A small masked image model, trained from scratch: widths [160, 272, 480, 848].
Rows from block 6 of a small masked image model, named by matrix and row number. Each number is 500 + 25 x the weight over its row's rms, rounded and kept within 0 to 999. All counts start at 0. Numbers have three digits each. After the name is the row's rms in percent of the matrix's.
After each channel's rows are labels from the 100 images, of 14976, where the channel reaches its highest value: "strongest on" is what is common among them; "patch colour" is the nearest of a few named colours to the mean colour under the peak. Only what is clearly more common there than usual is listed. The data: photos of plants, animals and fungi (iNaturalist). In brackets: how many of the 100, against the usual share in percent.
# c30: last pointwise conv (model.blocks.6.c3.0.weight, 480x480x1x1), inputs 0-68

c30.417 147:461517482509524467469482531457478496490491472494492475530480472488483486460463493507516474495482534448501485493516477527494523508473511516504497513513496471486476529512501547499524480495524492523466478493514
strongest on: order Passeriformes (51 vs 24.9)
patch colour: brown (59 vs 24.3); black (25 vs 3.9)

c30.239 094:469466483471456539448496539519516449502457510491469534512527504497484502481429510542492505449470518504484511542480492506495521485450448502514537497462531522516485525492490468505488510546504475481527515494509
strongest on: phylum Tracheophyta (38 vs 7.3); kingdom Plantae (38 vs 7.3)
patch colour: white (65 vs 6.1); pink (29 vs 10.5)

c30.323 118:513508491505493544516479462472461478472512481477510523506525506477525483480476452456500571449495481487506456505530452449500525483528468493515514517529527478508489491462523512486506458486510467485501523527449
strongest on: class Aves (84 vs 55)
patch colour: brown (65 vs 24.3)

c30.379 097:471503525535493527512502502488478482521446458486449506510502471479473484497488516467523494519500491504540497455520483508517491514540484431492546527493512500475489514472471500522488465493559508515503503479500
strongest on: class Aves (88 vs 55); order Passeriformes (62 vs 24.9)
patch colour: white (91 vs 6.1)

c30.423 098:504487474524493527531443486525470508495467515515513486517459466439536499450499456502517477469536502523516486501504534484516483493519493498494491475526457485482531452508564506491492456480506441521498491516485
strongest on: order Passeriformes (52 vs 24.9)
patch colour: cyan (66 vs 2.5)

c30.292 086:484485535524498500501514423527487528460524495484482536527487495523483490463508476503474534532542509535483466503523561463493503484506506524500518505471552490475501485503453493538528524529466509478491541518478
strongest on: class Aves (89 vs 55); order Passeriformes (56 vs 24.9)
patch colour: black (27 vs 3.9)

c30.110 094:496448478469501485467504480520508507456487507503535497492504499484524479472519464469516461492526517537499502503538492472490509508487518546513495554480479467433487448504423541520494483534494492500550494425489
strongest on: phylum Tracheophyta (36 vs 7.3); kingdom Plantae (36 vs 7.3)
patch colour: white (52 vs 6.1); pink (37 vs 10.5)

c30.107 099:505475505492508464540518500536498507474466514496517480491475477522483497463490541461469518502466467484511533543507490533540527499496501484482495492501486475517534460543515485510494523491476465505484497539438
strongest on: order Passeriformes (54 vs 24.9)
patch colour: brown (52 vs 24.3); black (38 vs 3.9)

c30.190 110:477515498462523514527499443501528504516515460527488514472530501473481512494494493477516539445481494532511521501487497485495519517512488459483524502486508511509512507526510499499478525494503504525480492457516
strongest on: class Aves (87 vs 55)
patch colour: black (83 vs 3.9)

c30.1 104:517533497557511486519453526527475450484489491467460545505499538516504467509504477494472508471522489513497507526461470459516525507500471519506502506469487510526450520522483496475476512508478483444463489533480
strongest on: class Aves (92 vs 55); order Passeriformes (54 vs 24.9)
patch colour: black (43 vs 3.9)

c30.104 100:491480512485488498516501491506507468477526506487480531475537494517503530532529477489475511500499514520513468553528496505538530495497516502443465510531520477505440516494501495485543525510472490505486508529497
strongest on: order Charadriiformes (25 vs 7.6)
patch colour: white (97 vs 6.1)

c30.453 096:519488482459473442511551518505522495466497482485506505524503496489491413492481521483489477450525513483485534531528492467466460505467455537523424494543526502477513489450481530516503503519486440539505504526517
strongest on: phylum Tracheophyta (32 vs 7.3); kingdom Plantae (32 vs 7.3)
patch colour: white (91 vs 6.1)

c30.216 094:517487439528486523501529588511535540517467541488499524552494475511536479458551511554507507480546481505487467477534491514525517500465501531463458546467494522498490515522490473497504503527498470525498510482543
strongest on: phylum Tracheophyta (27 vs 7.3); kingdom Plantae (27 vs 7.3)
patch colour: cyan (84 vs 2.5)

c30.295 108:507506491501457503472505461495540474494527521513519498497442555504506527526511489544531505470488512504498534469475489545534493525494519499471473469516480494486496477509477506522494483475456543477502491458501
strongest on: order Passeriformes (50 vs 24.9)
patch colour: white (73 vs 6.1)

c30.344 091:529478446441496505474513497487491503465486474527489448502486555527510497455515522545482451493465486518495534490469508490497496457467482495495513511482521489519512518475475503529498478482555488477542506434522
strongest on: phylum Tracheophyta (29 vs 7.3); kingdom Plantae (29 vs 7.3)
patch colour: white (44 vs 6.1); cyan (32 vs 2.5)

c30.118 091:525489484470493471510477472495489490481458509483505499496504516498519483525483512534489528452527523513502536471521496519495490500453505496466479499478502500502514497509516533535431541534453518510521566474513
strongest on: phylum Tracheophyta (31 vs 7.3); kingdom Plantae (31 vs 7.3)
patch colour: cyan (56 vs 2.5); white (44 vs 6.1)

c30.66 093:481462523515540536525449497459561484438490511487474485473517475492533498480509508535484565458485514518564441493509478466477492509466520535511506468544550513489489523536497500520477531455495504487509550538450
strongest on: phylum Tracheophyta (33 vs 7.3); kingdom Plantae (33 vs 7.3)
patch colour: white (67 vs 6.1); cyan (29 vs 2.5)

c30.465 100:520475507475536485473485527515502508464520496486527473519517448538492486483493511531603475490456463473485503549505519465491464539482503521498476511464492477520467456518527504544473504470458468477499488485482
strongest on: class Aves (87 vs 55); order Passeriformes (50 vs 24.9)
patch colour: brown (54 vs 24.3)

c30.471 088:491493511488477525457523476524528476459517497513520488498460497499493498512502498493523468505456499488532505495510501507503499562482480485529472502503456482513470526516505507465482548492433496444489503494523
strongest on: phylum Tracheophyta (27 vs 7.3); kingdom Plantae (27 vs 7.3)
patch colour: brown (49 vs 24.3); black (46 vs 3.9)

c30.124 109:491486494520509509493486500476470509513497489530509502487490510525494471496511483499466482510443515509482499535511510505492514515494520490462529528483467475488537539522517493499511472497495475489488505506488
strongest on: class Aves (84 vs 55)
patch colour: black (75 vs 3.9)

c30.354 110:506490493522466499503479510492488487530504552480520513497460494500455472540514504461525459540509496470487495470521518541496489481520485476489449517481440512489491470497516495509499471487511529550533499465486
strongest on: class Aves (83 vs 55)
patch colour: black (90 vs 3.9)

c30.431 115:512528512468521522559473440492464539494490479518507499504528482495473521461483494501496463505500487527512477486515526506474461465518525527479502499511529493506538439461559561505501454470527491543529487436509
strongest on: phylum Arthropoda (61 vs 30.9)
patch colour: brown (57 vs 24.3)

c30.50 096:530486479511521521547504534524472484486543539463496508515478530506549457520517478483497506465442504553501504499518478523508495501533493520519525488551463465529492506467504498512458489544456520475500524472475
strongest on: phylum Tracheophyta (49 vs 7.3); kingdom Plantae (49 vs 7.3); class Magnoliopsida (26 vs 5.6)
patch colour: cyan (67 vs 2.5); white (26 vs 6.1)

c30.10 092:504530487529471503542503469481506519493512515509519542479466506446521509495540495515529537516488522516514480452468508502484505498526472488479496534497532440513544489496519498506475475512582542489525513510460
strongest on: class Aves (83 vs 55)
patch colour: black (46 vs 3.9)

c30.233 103:463473492522552468508457531487511507505531579498505439533506440523448510512514497496500561518509449504461547519510507487489515500494496479521509528505496490464472454446509537480491462500532536521500494496486
strongest on: phylum Tracheophyta (26 vs 7.3); kingdom Plantae (26 vs 7.3)
patch colour: white (46 vs 6.1); pink (36 vs 10.5)

c30.270 096:513469502466482490479469494475505487500514469497540531505483494453520477473497485524537490525487520507469526532494513487456473494482494474474498465505525467464569526522499477477513484487501488497463493477485
strongest on: phylum Tracheophyta (27 vs 7.3); kingdom Plantae (27 vs 7.3)
patch colour: white (57 vs 6.1); pink (30 vs 10.5)

c30.60 085:457543482490493482469553508520513515543499547490477462530484519504527491525514504553478430464509487517471515469516484528522498488501465483497494518477434527504472489495494510507483507485481511523526512466530
strongest on: class Aves (88 vs 55); order Passeriformes (63 vs 24.9)
patch colour: cyan (40 vs 2.5)

c30.230 087:508504540512491522498504455487510498475483512497483547467505430467563494501501494527474459493555515561525520512492503478503541485447504501428557474469501486510515507502465410509494504495471479509497493517581
strongest on: phylum Arthropoda (66 vs 30.9); class Insecta (63 vs 29.2)
patch colour: black (35 vs 3.9)

c30.367 092:525492544499505498519509500481497518473492523464455537496480495457499454509473517518503479488488489530510488530537474512515483553506502501505488479497570466480467507540486540532547482511446516492504525503502
strongest on: class Aves (84 vs 55); order Passeriformes (55 vs 24.9)
patch colour: white (92 vs 6.1)

c30.430 084:460464538481517551540521567500487511505476534514462507512510480454510541482518512499529464451497505453490490496530562517492525520470478532536494545492483474491499456502524447487522473509505540517490510495545
strongest on: class Mammalia (26 vs 3.5)
patch colour: black (98 vs 3.9)

c30.24 097:550537505483521486508513510499452510512496498527544514493506514483526475511492491516466528522464513539519516508489484477568504515498487524469511487501501523512492455463493520477465473498468498510520523452503
strongest on: class Aves (86 vs 55); order Passeriformes (61 vs 24.9)
patch colour: cyan (53 vs 2.5); white (36 vs 6.1)

c30.478 099:478467472517529441512508572503489482493474506512468540458524488555506520507489517506492485480522509500495500486507476469524476519475488509490525509522501542477475454464540497495503542519479480459489472530506
strongest on: phylum Tracheophyta (26 vs 7.3); kingdom Plantae (26 vs 7.3)
patch colour: pink (33 vs 10.5)

c30.29 088:505496497477517549494479522475465499525517478531485509481507541523531503491510520521519525469548510480499520506538438484505489494505549524487503537543489456515434537502485518485589454532492517474489510458463
strongest on: class Aves (85 vs 55); order Passeriformes (50 vs 24.9)
patch colour: black (49 vs 3.9)

c30.260 095:492519524493500546558502532494512506522500475510497482501512485465495489476496479510484475466533495494489448497538503518506498560509558540531476481484485508515525504535498492514529490493487514487478494488568
strongest on: class Mammalia (26 vs 3.5)
patch colour: black (96 vs 3.9)

c30.441 097:466453551464471484488505537509511521475466490476501488519448501494499487506488512486532534538469511507537516518506471540520489515491489521490465497498440497488495504511515557517507523494485516507509474518484
strongest on: phylum Tracheophyta (26 vs 7.3); kingdom Plantae (26 vs 7.3)
patch colour: white (73 vs 6.1)

c30.151 100:517476517476488483511530519500464513502501507494512500517473525465537497524497483528558497520483458477541500519549488497505550512493491477461514530462523537483492486475501446540541496558555510505505493496478
strongest on: class Aves (84 vs 55); order Passeriformes (53 vs 24.9)
patch colour: white (69 vs 6.1); cyan (29 vs 2.5)

c30.409 103:471491506470462491436512456505498534510523475530542466494496504479502483474530511486459490505544491524474502508523478533477530480502441512519430504469481478485482465492495484475492538486462515490522481489490
strongest on: class Aves (83 vs 55)
patch colour: brown (53 vs 24.3); black (27 vs 3.9)

c30.340 107:534456481524485502464520553553512558497472529462461541503513459509467528521464480558432509481494514523485500502495496528504518506458469535477523494529506500479502498552493444528485503568456505527533535494522
strongest on: phylum Tracheophyta (32 vs 7.3); kingdom Plantae (32 vs 7.3)
patch colour: cyan (61 vs 2.5)

c30.193 093:497560521503519483600525546489498559478494456479484419435476479513497587527554519500472514493472506469536528579502497509489527473519476496552475464522510492470524534521497498479519511502478514469500525514531
strongest on: class Mammalia (27 vs 3.5)
patch colour: black (99 vs 3.9)

c30.439 089:550540492537478521534485483502493480506528465517488546519524499506472462520500543529456499489517527529515483523519537504473472484477488491513528539460491504517544504526489449536442539516501514530499483498539
strongest on: phylum Tracheophyta (26 vs 7.3); kingdom Plantae (26 vs 7.3)
patch colour: white (87 vs 6.1)

c30.191 118:504450514538505523494468438507516505489502505506474515503470502522458481506515531487476496493508457465507509483488521465521526523476517450502496536528459518560502476499476495537499453470524498435501467543493
strongest on: class Aves (85 vs 55); order Passeriformes (55 vs 24.9)
patch colour: brown (56 vs 24.3); black (34 vs 3.9)

c30.57 116:503533521506496470466493481480557485503497463514470471526517523476474485525525506510514552509488511497493502499482499535485507527503480494512525520456488486484501537553525493493512475485454506510469477488516
strongest on: class Aves (88 vs 55)
patch colour: black (52 vs 3.9)

c30.364 118:463466468508529462434462481541513503492497502472450483502425500495499483503498505515478531484485514478475512508474502475454504510509483495482453505496521492498495506529479477469508526530472472526482507500495
strongest on: class Aves (85 vs 55); order Passeriformes (54 vs 24.9)
patch colour: brown (55 vs 24.3); black (26 vs 3.9)

c30.324 095:498556522523514465498494474497474494479487491477483504521474483501559510463486521542500509448530469559524515486507514478518473491472536503496502505541514443507547517518487463544508480485521515537519501497534
strongest on: phylum Tracheophyta (38 vs 7.3); kingdom Plantae (38 vs 7.3)
patch colour: white (65 vs 6.1); cyan (33 vs 2.5)

c30.181 105:514488481419496530494483494462515559530491511547551549517485436482495509490460522471516509479476508497491539473490526512475458538435441501498491537543506473471485496465454552529519444512502539488506551513472
strongest on: phylum Tracheophyta (47 vs 7.3); kingdom Plantae (47 vs 7.3); class Magnoliopsida (26 vs 5.6)
patch colour: cyan (53 vs 2.5); white (31 vs 6.1)

c30.326 107:542491483486462489541520540471521469496516431498505504454478463486491476527508487496534450518513511473478487519459498475493474582518484493506489509540498481477462516503469480487492495477498528459479554448527
strongest on: class Aves (93 vs 55); order Passeriformes (60 vs 24.9)
patch colour: white (88 vs 6.1)

c30.51 094:498502460507529533517505561496465511533532510520508517505478511542509490467478499535502443495525465481498495522465561526523509563491493496420538509513469500492500476496447507507477492489488494505535493559510
strongest on: phylum Tracheophyta (26 vs 7.3); kingdom Plantae (26 vs 7.3)
patch colour: pink (44 vs 10.5); white (26 vs 6.1)