config.yaml
crop_scale_min: 1
color_jitter: 0.1
norm: "batchnorm"
depths: [2, 3, 4, 2]
widths: [160, 272, 480, 848]
optimizer: "soap"
lr: 0.0019
beta1: 0.9
batch_size: 64
lr_schedule: "wsd"
decay_fraction: 0.3
Rows from block 4 of a small masked image model, named by matrix and row number. Each number is 128 + 24 x the weight over its row's rms, rounded and kept within 0 to 255. All counts start at 0. Numbers have three digits each. After the name is the row's rms in percent of the matrix's.
After each channel's rows are labels from the 100 images, of 14976, where the channel reaches its highest value: "responds to" is what is common among them. Only what is clearly more common there than usual is listed. The data: photos of plants, animals and fungi (iNaturalist).
# c30: last pointwise conv (model.blocks.4.c3.0.weight, 272x272x1x1), inputs 0-90

c30.191 090:125128161149159062116140104107130144149120138147104128117153113132088086132153124098130134094136172131062113130149106160107124128153159146140072174156147075162157094119095094160154141188123108170167172135137164102145123115125101150111112135143118129120124137123151147126130
responds to: order Passeriformes

c30.256 129:088171166131157117123087148156162163118123129122155130151113131136122111144129120114110130137143106108113094140131141120122163114135093104127149133120143123108140120123143110108144122150108137119128151074126143129159110109085108147096123145124118115140128104133148140135092
responds to: order Passeriformes

c30.266 100:089141124115142131092117092097078123181086134140144119110083079119124092138099087126091120152155169139104104125166102153127064148138128140162070192149143088121176126130149076185158154130130106132107156148137139130112085114131131118136117144110121080118095143130122108119109
responds to: order Passeriformes

c30.183 098:199108134177194172128111124115164151145138130094189062183118131165178106112124091152093107199135128132153135159134151155129131117047145093086163086122155184170129126139138141122109112128177133123123112193121052158108143128176144173142143124131146139136112138151125137126130
responds to: phylum Arthropoda; class Insecta

c30.17 097:144108101120112122127148171161153152154144123108126135121130157139119147145108135088095149146078093112133104190125154181121112108154140151121136125122150114126076105143101147119117133127098171139114141172198140123140125186120106124151146166118175150142126093087148113082112
responds to: phylum Arthropoda; class Insecta

c30.179 114:079125145120198112133112100123149115100136106136133124100176124126146116157145105099124120105124134135119128123092120121122092085122155113129089127108094127114154148154112144121131122162157104122163136138138094129138183096120127133132132135132108192101123124163127141131096
responds to: class Aves; order Passeriformes

c30.228 123:124146147128149113151127126133095137151164132118139118163141115134116103116117111154127138173155141121128163113141100130149088119097168126154164132137131105133141117170101083101113119108111144123119130160115135194144146147134120121137125133135142151110155163110099123110203
responds to: class Aves; order Passeriformes

c30.143 092:114112132077184096154169105129124158156096134070122147169114118126141091149140165169150082115175096137129115111112113157076100174083107096129152116117093123174174127111159121122144146117154123149146104119116123139140154106153132125137111104173139122154135162124091101123124
responds to: phylum Tracheophyta; kingdom Plantae

c30.262 088:138097137093147144091132099128127116114092174096132088107111114087113146138137148084113136139134143140129110120083083129128143092146122149118116093138143121107153147131093138163142149148076171101091110141142153131095140116128140149133054132153141124176105135107092132111123
responds to: order Passeriformes

c30.62 098:136122106096126122131162123094123119116120138077111130180200168167150082127104113135146141108102121101145171128126121134126151112117174190167126095080114144134106083167144133093156095127072159137121162129135151100109146101150134103145113104144156149151102110150109170131122
responds to: order Passeriformes

c30.110 121:137093119123133151098140109154104135132100141126135108122132106166121099107145093125094109129162152156102138135118119115093120104116113114130100111110146126112093133139138114124119101110099119146130167124131127117110144167113115134112120149128123161139096133120121124121174
responds to: order Passeriformes

c30.239 110:136121107130149155111106157147165074143110164158117099112121150155105136079140090107145182127119163152096092106097089141153149125130138114095120170152118118129136123127159139112168119107143134124136122112147156102123175105113156113118146119101119147162110125100122109133156
responds to: order Passeriformes

c30.20 096:145167131104130096116156148149129123133135111196129134134098084124147125084123117141131128144125151144097161104146112053125173094098086144032155129143088118143148084110163129135117140149085115120096136170151133121169087106120131105125089152168140088135138139087159127093125
responds to: order Passeriformes

c30.15 104:106124130110159136111136196118116134147149107134142101090156126117140118152135086114120107122127122149132113084157110173106144121146136147159094153141104122100132144164121176134158118099063142114145124115148124164139151148101159095172157165144100087169110126118123114092155
responds to: order Passeriformes

c30.219 123:083147104137097124113132111087151122117150116109123157092118117133126149119132150103131155115104152114123120138118138099148153131110105157150136117150121099140108129109119127147109105136128142078131120132108143152149129140125144123113121147149143147134105141101160156126173
responds to: class Aves; order Passeriformes

c30.65 089:104116146128114147136159118146115149121135130109142133111161114113071138140159133137078191105122111133130114129217070122127120110138114126071089120110123126123136156111151118116152130155126164121129183087167169075136102137141109129146164131136144151128188113142150134125110
responds to: order Passeriformes

c30.69 105:130093162134130152101137078120129067140125139110123135097129092126128090124137146095192101134154124097111091129147151113147110103108082125161141108144143131121137108126122157064082105176111106162126130141087180136176075119114109128135135137157076120104111107101161104105159
responds to: order Passeriformes

c30.254 099:156104163146136150140131202120119176123140178163110112138109142156157140089123164110129149135176103144127111110160132095105105125149093131161148148160118103127115141116114099112113122094143113149112169156112169157090099143119133160164106169132108149102103082165129186148114
responds to: class Mammalia

c30.153 094:089137128067097154140152139161112131140098133122106088141179099100102141152092070123076145124121138120160128174128086147082155101128078108117138114100136131103151090152124160115127140119092129137117115119167141079152134111110131122086132128105106126154113137136125094113195
responds to: order Passeriformes

c30.211 090:143183129142141140115140166116105156135146117095132112095108124131109129121088103118089150113147139131156159123104104132135132076118118152176065128137138136181128112099130168122092142108079129111140131125096115184103098124128104131109112117150148138119158104126099110120156
responds to: order Passeriformes

c30.39 099:069118120126150135097122085108145098118157120113126153090134084127105128107145136121104148113112138135129116112112098123080125114119127131127088103118110095159118113128154122091124096135158103119104092132104176120146149114091110097128145163093118125115151103071123149099156
responds to: class Aves

c30.114 089:147164142178156097094142108121084171115145163144095146130105117141186167147177148131134110108108115139141116114128148117138122114126091124076116178144166130174112101124110170125115071140067110179137131144140126082166112151174106163158145165150155122112127122080133068122132
responds to: phylum Arthropoda

c30.176 084:100122156135159100120140114134118106143121135118153149149197144112103095147145124119135135112134103142130156136154093083139136133150109056099142129155115128085146112097104186144157180128133179145139121171178170089145104131117133138120139104096119136144119137157137140131152
responds to: order Passeriformes

c30.184 120:120108156081145106122097081120158114150083153121125159143135106146131108145119117177102115102124141099163113149151152152101133120137112122107133110125161137100144104166122156131138126116118147130131135157124139164196112109114171112160123123133141101132141152107122118152139
responds to: class Aves; order Passeriformes

c30.49 111:163135119107115114146121112128062136115143156126097102082116142161087101144145098118120142137137100125126179119092100121089126138134107160142072103055161118133131140125115126129157122107087110168104122161081113140113127140093136133120140112143123188123132160103129101088145
responds to: class Aves; order Passeriformes

c30.131 096:162104110136080120114123136201149136105169147133133135069137169180112127116132128108132102115090125108144132085107171125172126126124200121139182068100091146195125123095168111106102133117139168094122114097111148123151104095126141099134139136178114114139096098134136092141127
responds to: phylum Tracheophyta; kingdom Plantae

c30.45 078:150140134131151100097113121156092139113124169101123161161115122103173145114167154183128105097158148151120124089185099124107108065117122123086162199170140118122145143134125162133172137152143141129132125147121150122117152164100099146139103144120149109138151087149152140156150
responds to: class Mammalia

c30.63 109:156124127133098150136109096111149131057126144127095115143128172115169128144139122146148078085102118104129114080115112165147141122103131159141133112136129127150128107139092129117118099116136145168086126108132121115137124151110088130116107153133127112143134167100141129123139
responds to: order Passeriformes

c30.127 112:169141138104124094123117176138172148118113112105149113132140117118103110097106113171126107105136131115114074135136125136150148128141150108154177102104161135144105101124118130169101115134132115090102104087112105148124149129112124138137100185138093100116151131133119119100188
responds to: class Aves; order Passeriformes

c30.269 120:111132151108142110133158137095136148110128140132135130127107114112115117156162103150074150128139120123109150176135124097120120152083126094119079109107134157145142140149124095117136100088114154157143165096131112095154096132136131144132167113126176130115154144125091140153108
responds to: order Passeriformes

c30.146 105:129157145121120135098146094133158116162136097109091127129125143119150115120122086137133122158133116147180133160143133111154113121144134144116102128081082133119093120135172114126125137131163104139142086112131141145138141133168134096125134169105115150099117157152159147118154
responds to: order Passeriformes

c30.82 096:146119092133147107141134112133119130126157166128149131108087164113144064146125113170145125121144087093098120121137113169165135047127133087135156108140131121156094128078133128155157136139186109145094120125159094099146091125132098118112167153145132113133143099128156130152100
responds to: class Mammalia

c30.134 096:136132129153095156118135128135107113094108136075108137100104093160159137135084137127117128101085120106157151119089098143160141104101122095152157153183168171177135118150130122129159136102134131083150112129129093142128188094134136124122104123141139119153133087152144117153121
responds to: order Passeriformes

c30.92 079:117135145110208125183136116104069079106160129156104154154149066150189153114159160114183154095095121134121137151144116128134141135105172138129090155101123161133182117122136117117153117145128137101127158129144133129094140131111139161131163112124109114116150139137125118117109
responds to: phylum Arthropoda; class Insecta

c30.120 110:092132138100102170145107135121123132122139129128131109124150083171146133165108083111104107152151121098147150099145085138094113123159115099111126148096143137075101096108132102130092139131143126115149099158127164123108116138089124084125139138113132152125136125166139131088095
responds to: order Passeriformes

c30.79 111:193145154109117130130144129097089147103087156144099115110101119130089144108073119115129140136115151114133111097141099105111144170110111139180139120107117144138112118092132102137103133125099126185109178129239113165104092136171113085118118083134154139152133111166112104121129
responds to: phylum Arthropoda; class Insecta

c30.204 094:135112188163110113119076133109111119096108103129103090112135157139141104102106159108169080160162097101156120087153092134150144122093139101116151082150129151120117164118148149141096123144132120124141147131137120127150068090147121105121177131137134131164115102109132111155105
responds to: phylum Arthropoda; class Insecta

c30.0 097:161110142108112122125110137116107136100104113106079107144121108158143092161172096075157178095138132103131119151147092138134152185126150170098095100152141154129202116092146173137151088077080127118152090148119147086158139096115127105118107117157133187157121183108134112118102
responds to: class Aves; order Passeriformes

c30.246 100:130109143132153141166067133158118103124133138086138124112126151124124116114102109121153125147205098160122112104100184162154105155129161087101167126143140085100081150098110110124115133111127124095116131124152115100135134123124110183142134131158132079135134107111129119115140
responds to: phylum Arthropoda; class Insecta

c30.12 096:144106160144157128153108126138087136097093173110118130129094140110182109150119156129151127133119119109121125135130153090072169099112099135124112131148168113117140119128137160151141173111158120148157141141169141100181155141129090129055120083069105138141158138149145135126132
responds to: phylum Arthropoda

c30.217 107:156166091158103097129126124126171080151162112150139138124136139142162117127135093153121146124080155119148127113104092105138122114112167139120099145138104089097114152130118128127139128118150125141097115109114115127108190093138134115149161123079121139093138166137104144127128
responds to: order Passeriformes

c30.96 095:117159107118118090139136163100171131113134127149112117085120150141052116117155141113142125120133126120106113107105101126118122134113101145131111164153120092120110121125124090128135119080071097095148119105180134100121109141143103083132113119138181111124116115156144100103106
responds to: class Insecta; phylum Arthropoda

c30.8 087:165124135108116138144142082143113154105145089088134142148110082121042189128140148112103119129142105160093120107073147131136155115133102142118124114112087091127122095126125107109145085122130104114136148168136138124121140101106144120158159133130158110171147126079114104136152
responds to: class Aves; order Passeriformes

c30.197 111:132106159119199106134151159131105146130130083085086149130124142141128101130115156136083107166166150131123166101130118142121101111139156139106135106111130095090145157194126086100153107125144130100155135135101172146146133114118142140128160162142119147082118133094139154100159
responds to: order Passeriformes

c30.16 122:154153144136114113116076111102061116108145154077142128140126132143162120127114119133101132143118120140128127131126144155127134132085135091107115123153142126163100174117087116117143141126113119104081122121137134113177096139148079160157118132140125155148083173141105133141104
responds to: order Passeriformes

c30.177 096:138120107090123115123130132104117130167140090067111121147152136112122146153149137117098099123149116146145166160140108144116109144118113106120077136111127196141108145188121143110128148148147138134177147138121145108136077131121121102150147094132114073092137155133118144152109
responds to: order Passeriformes

c30.144 096:120127134109087119115144050068092137126126135062150129117125130169137102148103145101096131149146131116116139127116115145110138110106107111131131189125159129091148146112138161142131109106164164108110117113124130185108115136120082112173154158089118105077130185128085125127120
responds to: order Passeriformes

c30.117 078:102154161122138147137078149139125095107128157146142109077178112144146131177084148129135129150125189133170126105101165067159138116148129115119103112119149101126138117095144166126108147127091065136151141125124140159134146099176152085110130154135125091106119158108133167106122
responds to: order Passeriformes

c30.165 098:166123169115101132118121097130171116097199096057083078144129080141119102114098125140117167108158127092153129117103073153161116117144112170168096151111170111137149127110151112190163122099128180149108171122158122124124111112153137135158134126122120128145107166133130122154141
responds to: order Passeriformes

c30.113 079:162134148121129120068136095104127126120119142108092073084148087115103121095169121101128167092096172126086121141066162119118100111120117136088144078077146076166182082136106140138123201160131134149168161135101150154109082101122157159150145164131131126175116121142128136140132
responds to: order Passeriformes

c30.215 115:119108147104118140176109140224134109146123146138152119116168080161109127108132091142094151144110126111112156121107088085088129091131124142099143182083089119124115166116156145087131132142109123170130122094136163099157132117122090118157151154136122135116132114127156121127107
responds to: order Passeriformes

c30.1 122:148128064099140098147099099092072132101177156121142128097100135142110122113113103187098137123086137129092123129140125157159111118123133134135085127124128136097125162097072129105182124079134120146120122150147143128104146172117123109118094090131108114122097147112158138108155
responds to: class Aves; order Passeriformes

c30.56 120:130111158137064140136095135088086129104153087128115096108133128173112123129101131092168105185119130126141128130079130113133115080136150136109098141125161137120132157131135169155146149103133071158148105121098125089091135108154114150124132131141134153145172161155140131116142
responds to: order Passeriformes

c30.97 085:102142129127097061159104125104029146090147125134112147125151177099148095163078155159136122142110134161150116141127155121134117157127115103155159107150163125123086102104085147167108184083146136123140161109177091108149092118151128142121114154145174101128120074132119115108118
responds to: phylum Arthropoda; class Insecta

c30.19 105:107106137096107064143129092111155142124162156114107108146127151150208129155114115116111177123177151149121101142151080105151131132137127110153128172156127137170135110105156133136123127116140134102114110073132112108123139177132105137125080152149115114115115141141116165133146
responds to: class Mammalia; order Carnivora

c30.23 107:156136118129076115117157113161088142151165123177088132137132133074083150118131121110146111128169130123123147084070109113099139120148118079088147088128117132064105113123141114104085130130152092120143140108123137095137123117110111099153131116167105093119136110103113090105122
responds to: order Passeriformes

c30.175 095:108114121137163094119131102137133132147135151200104131124100117160097080088151161140059156123138101111127133123099126141147158131085119152139112121143128088136135114116146118101103128087108129110134136118129150131143137136154108128110083101144139115117121131119112097119147
responds to: class Aves; order Passeriformes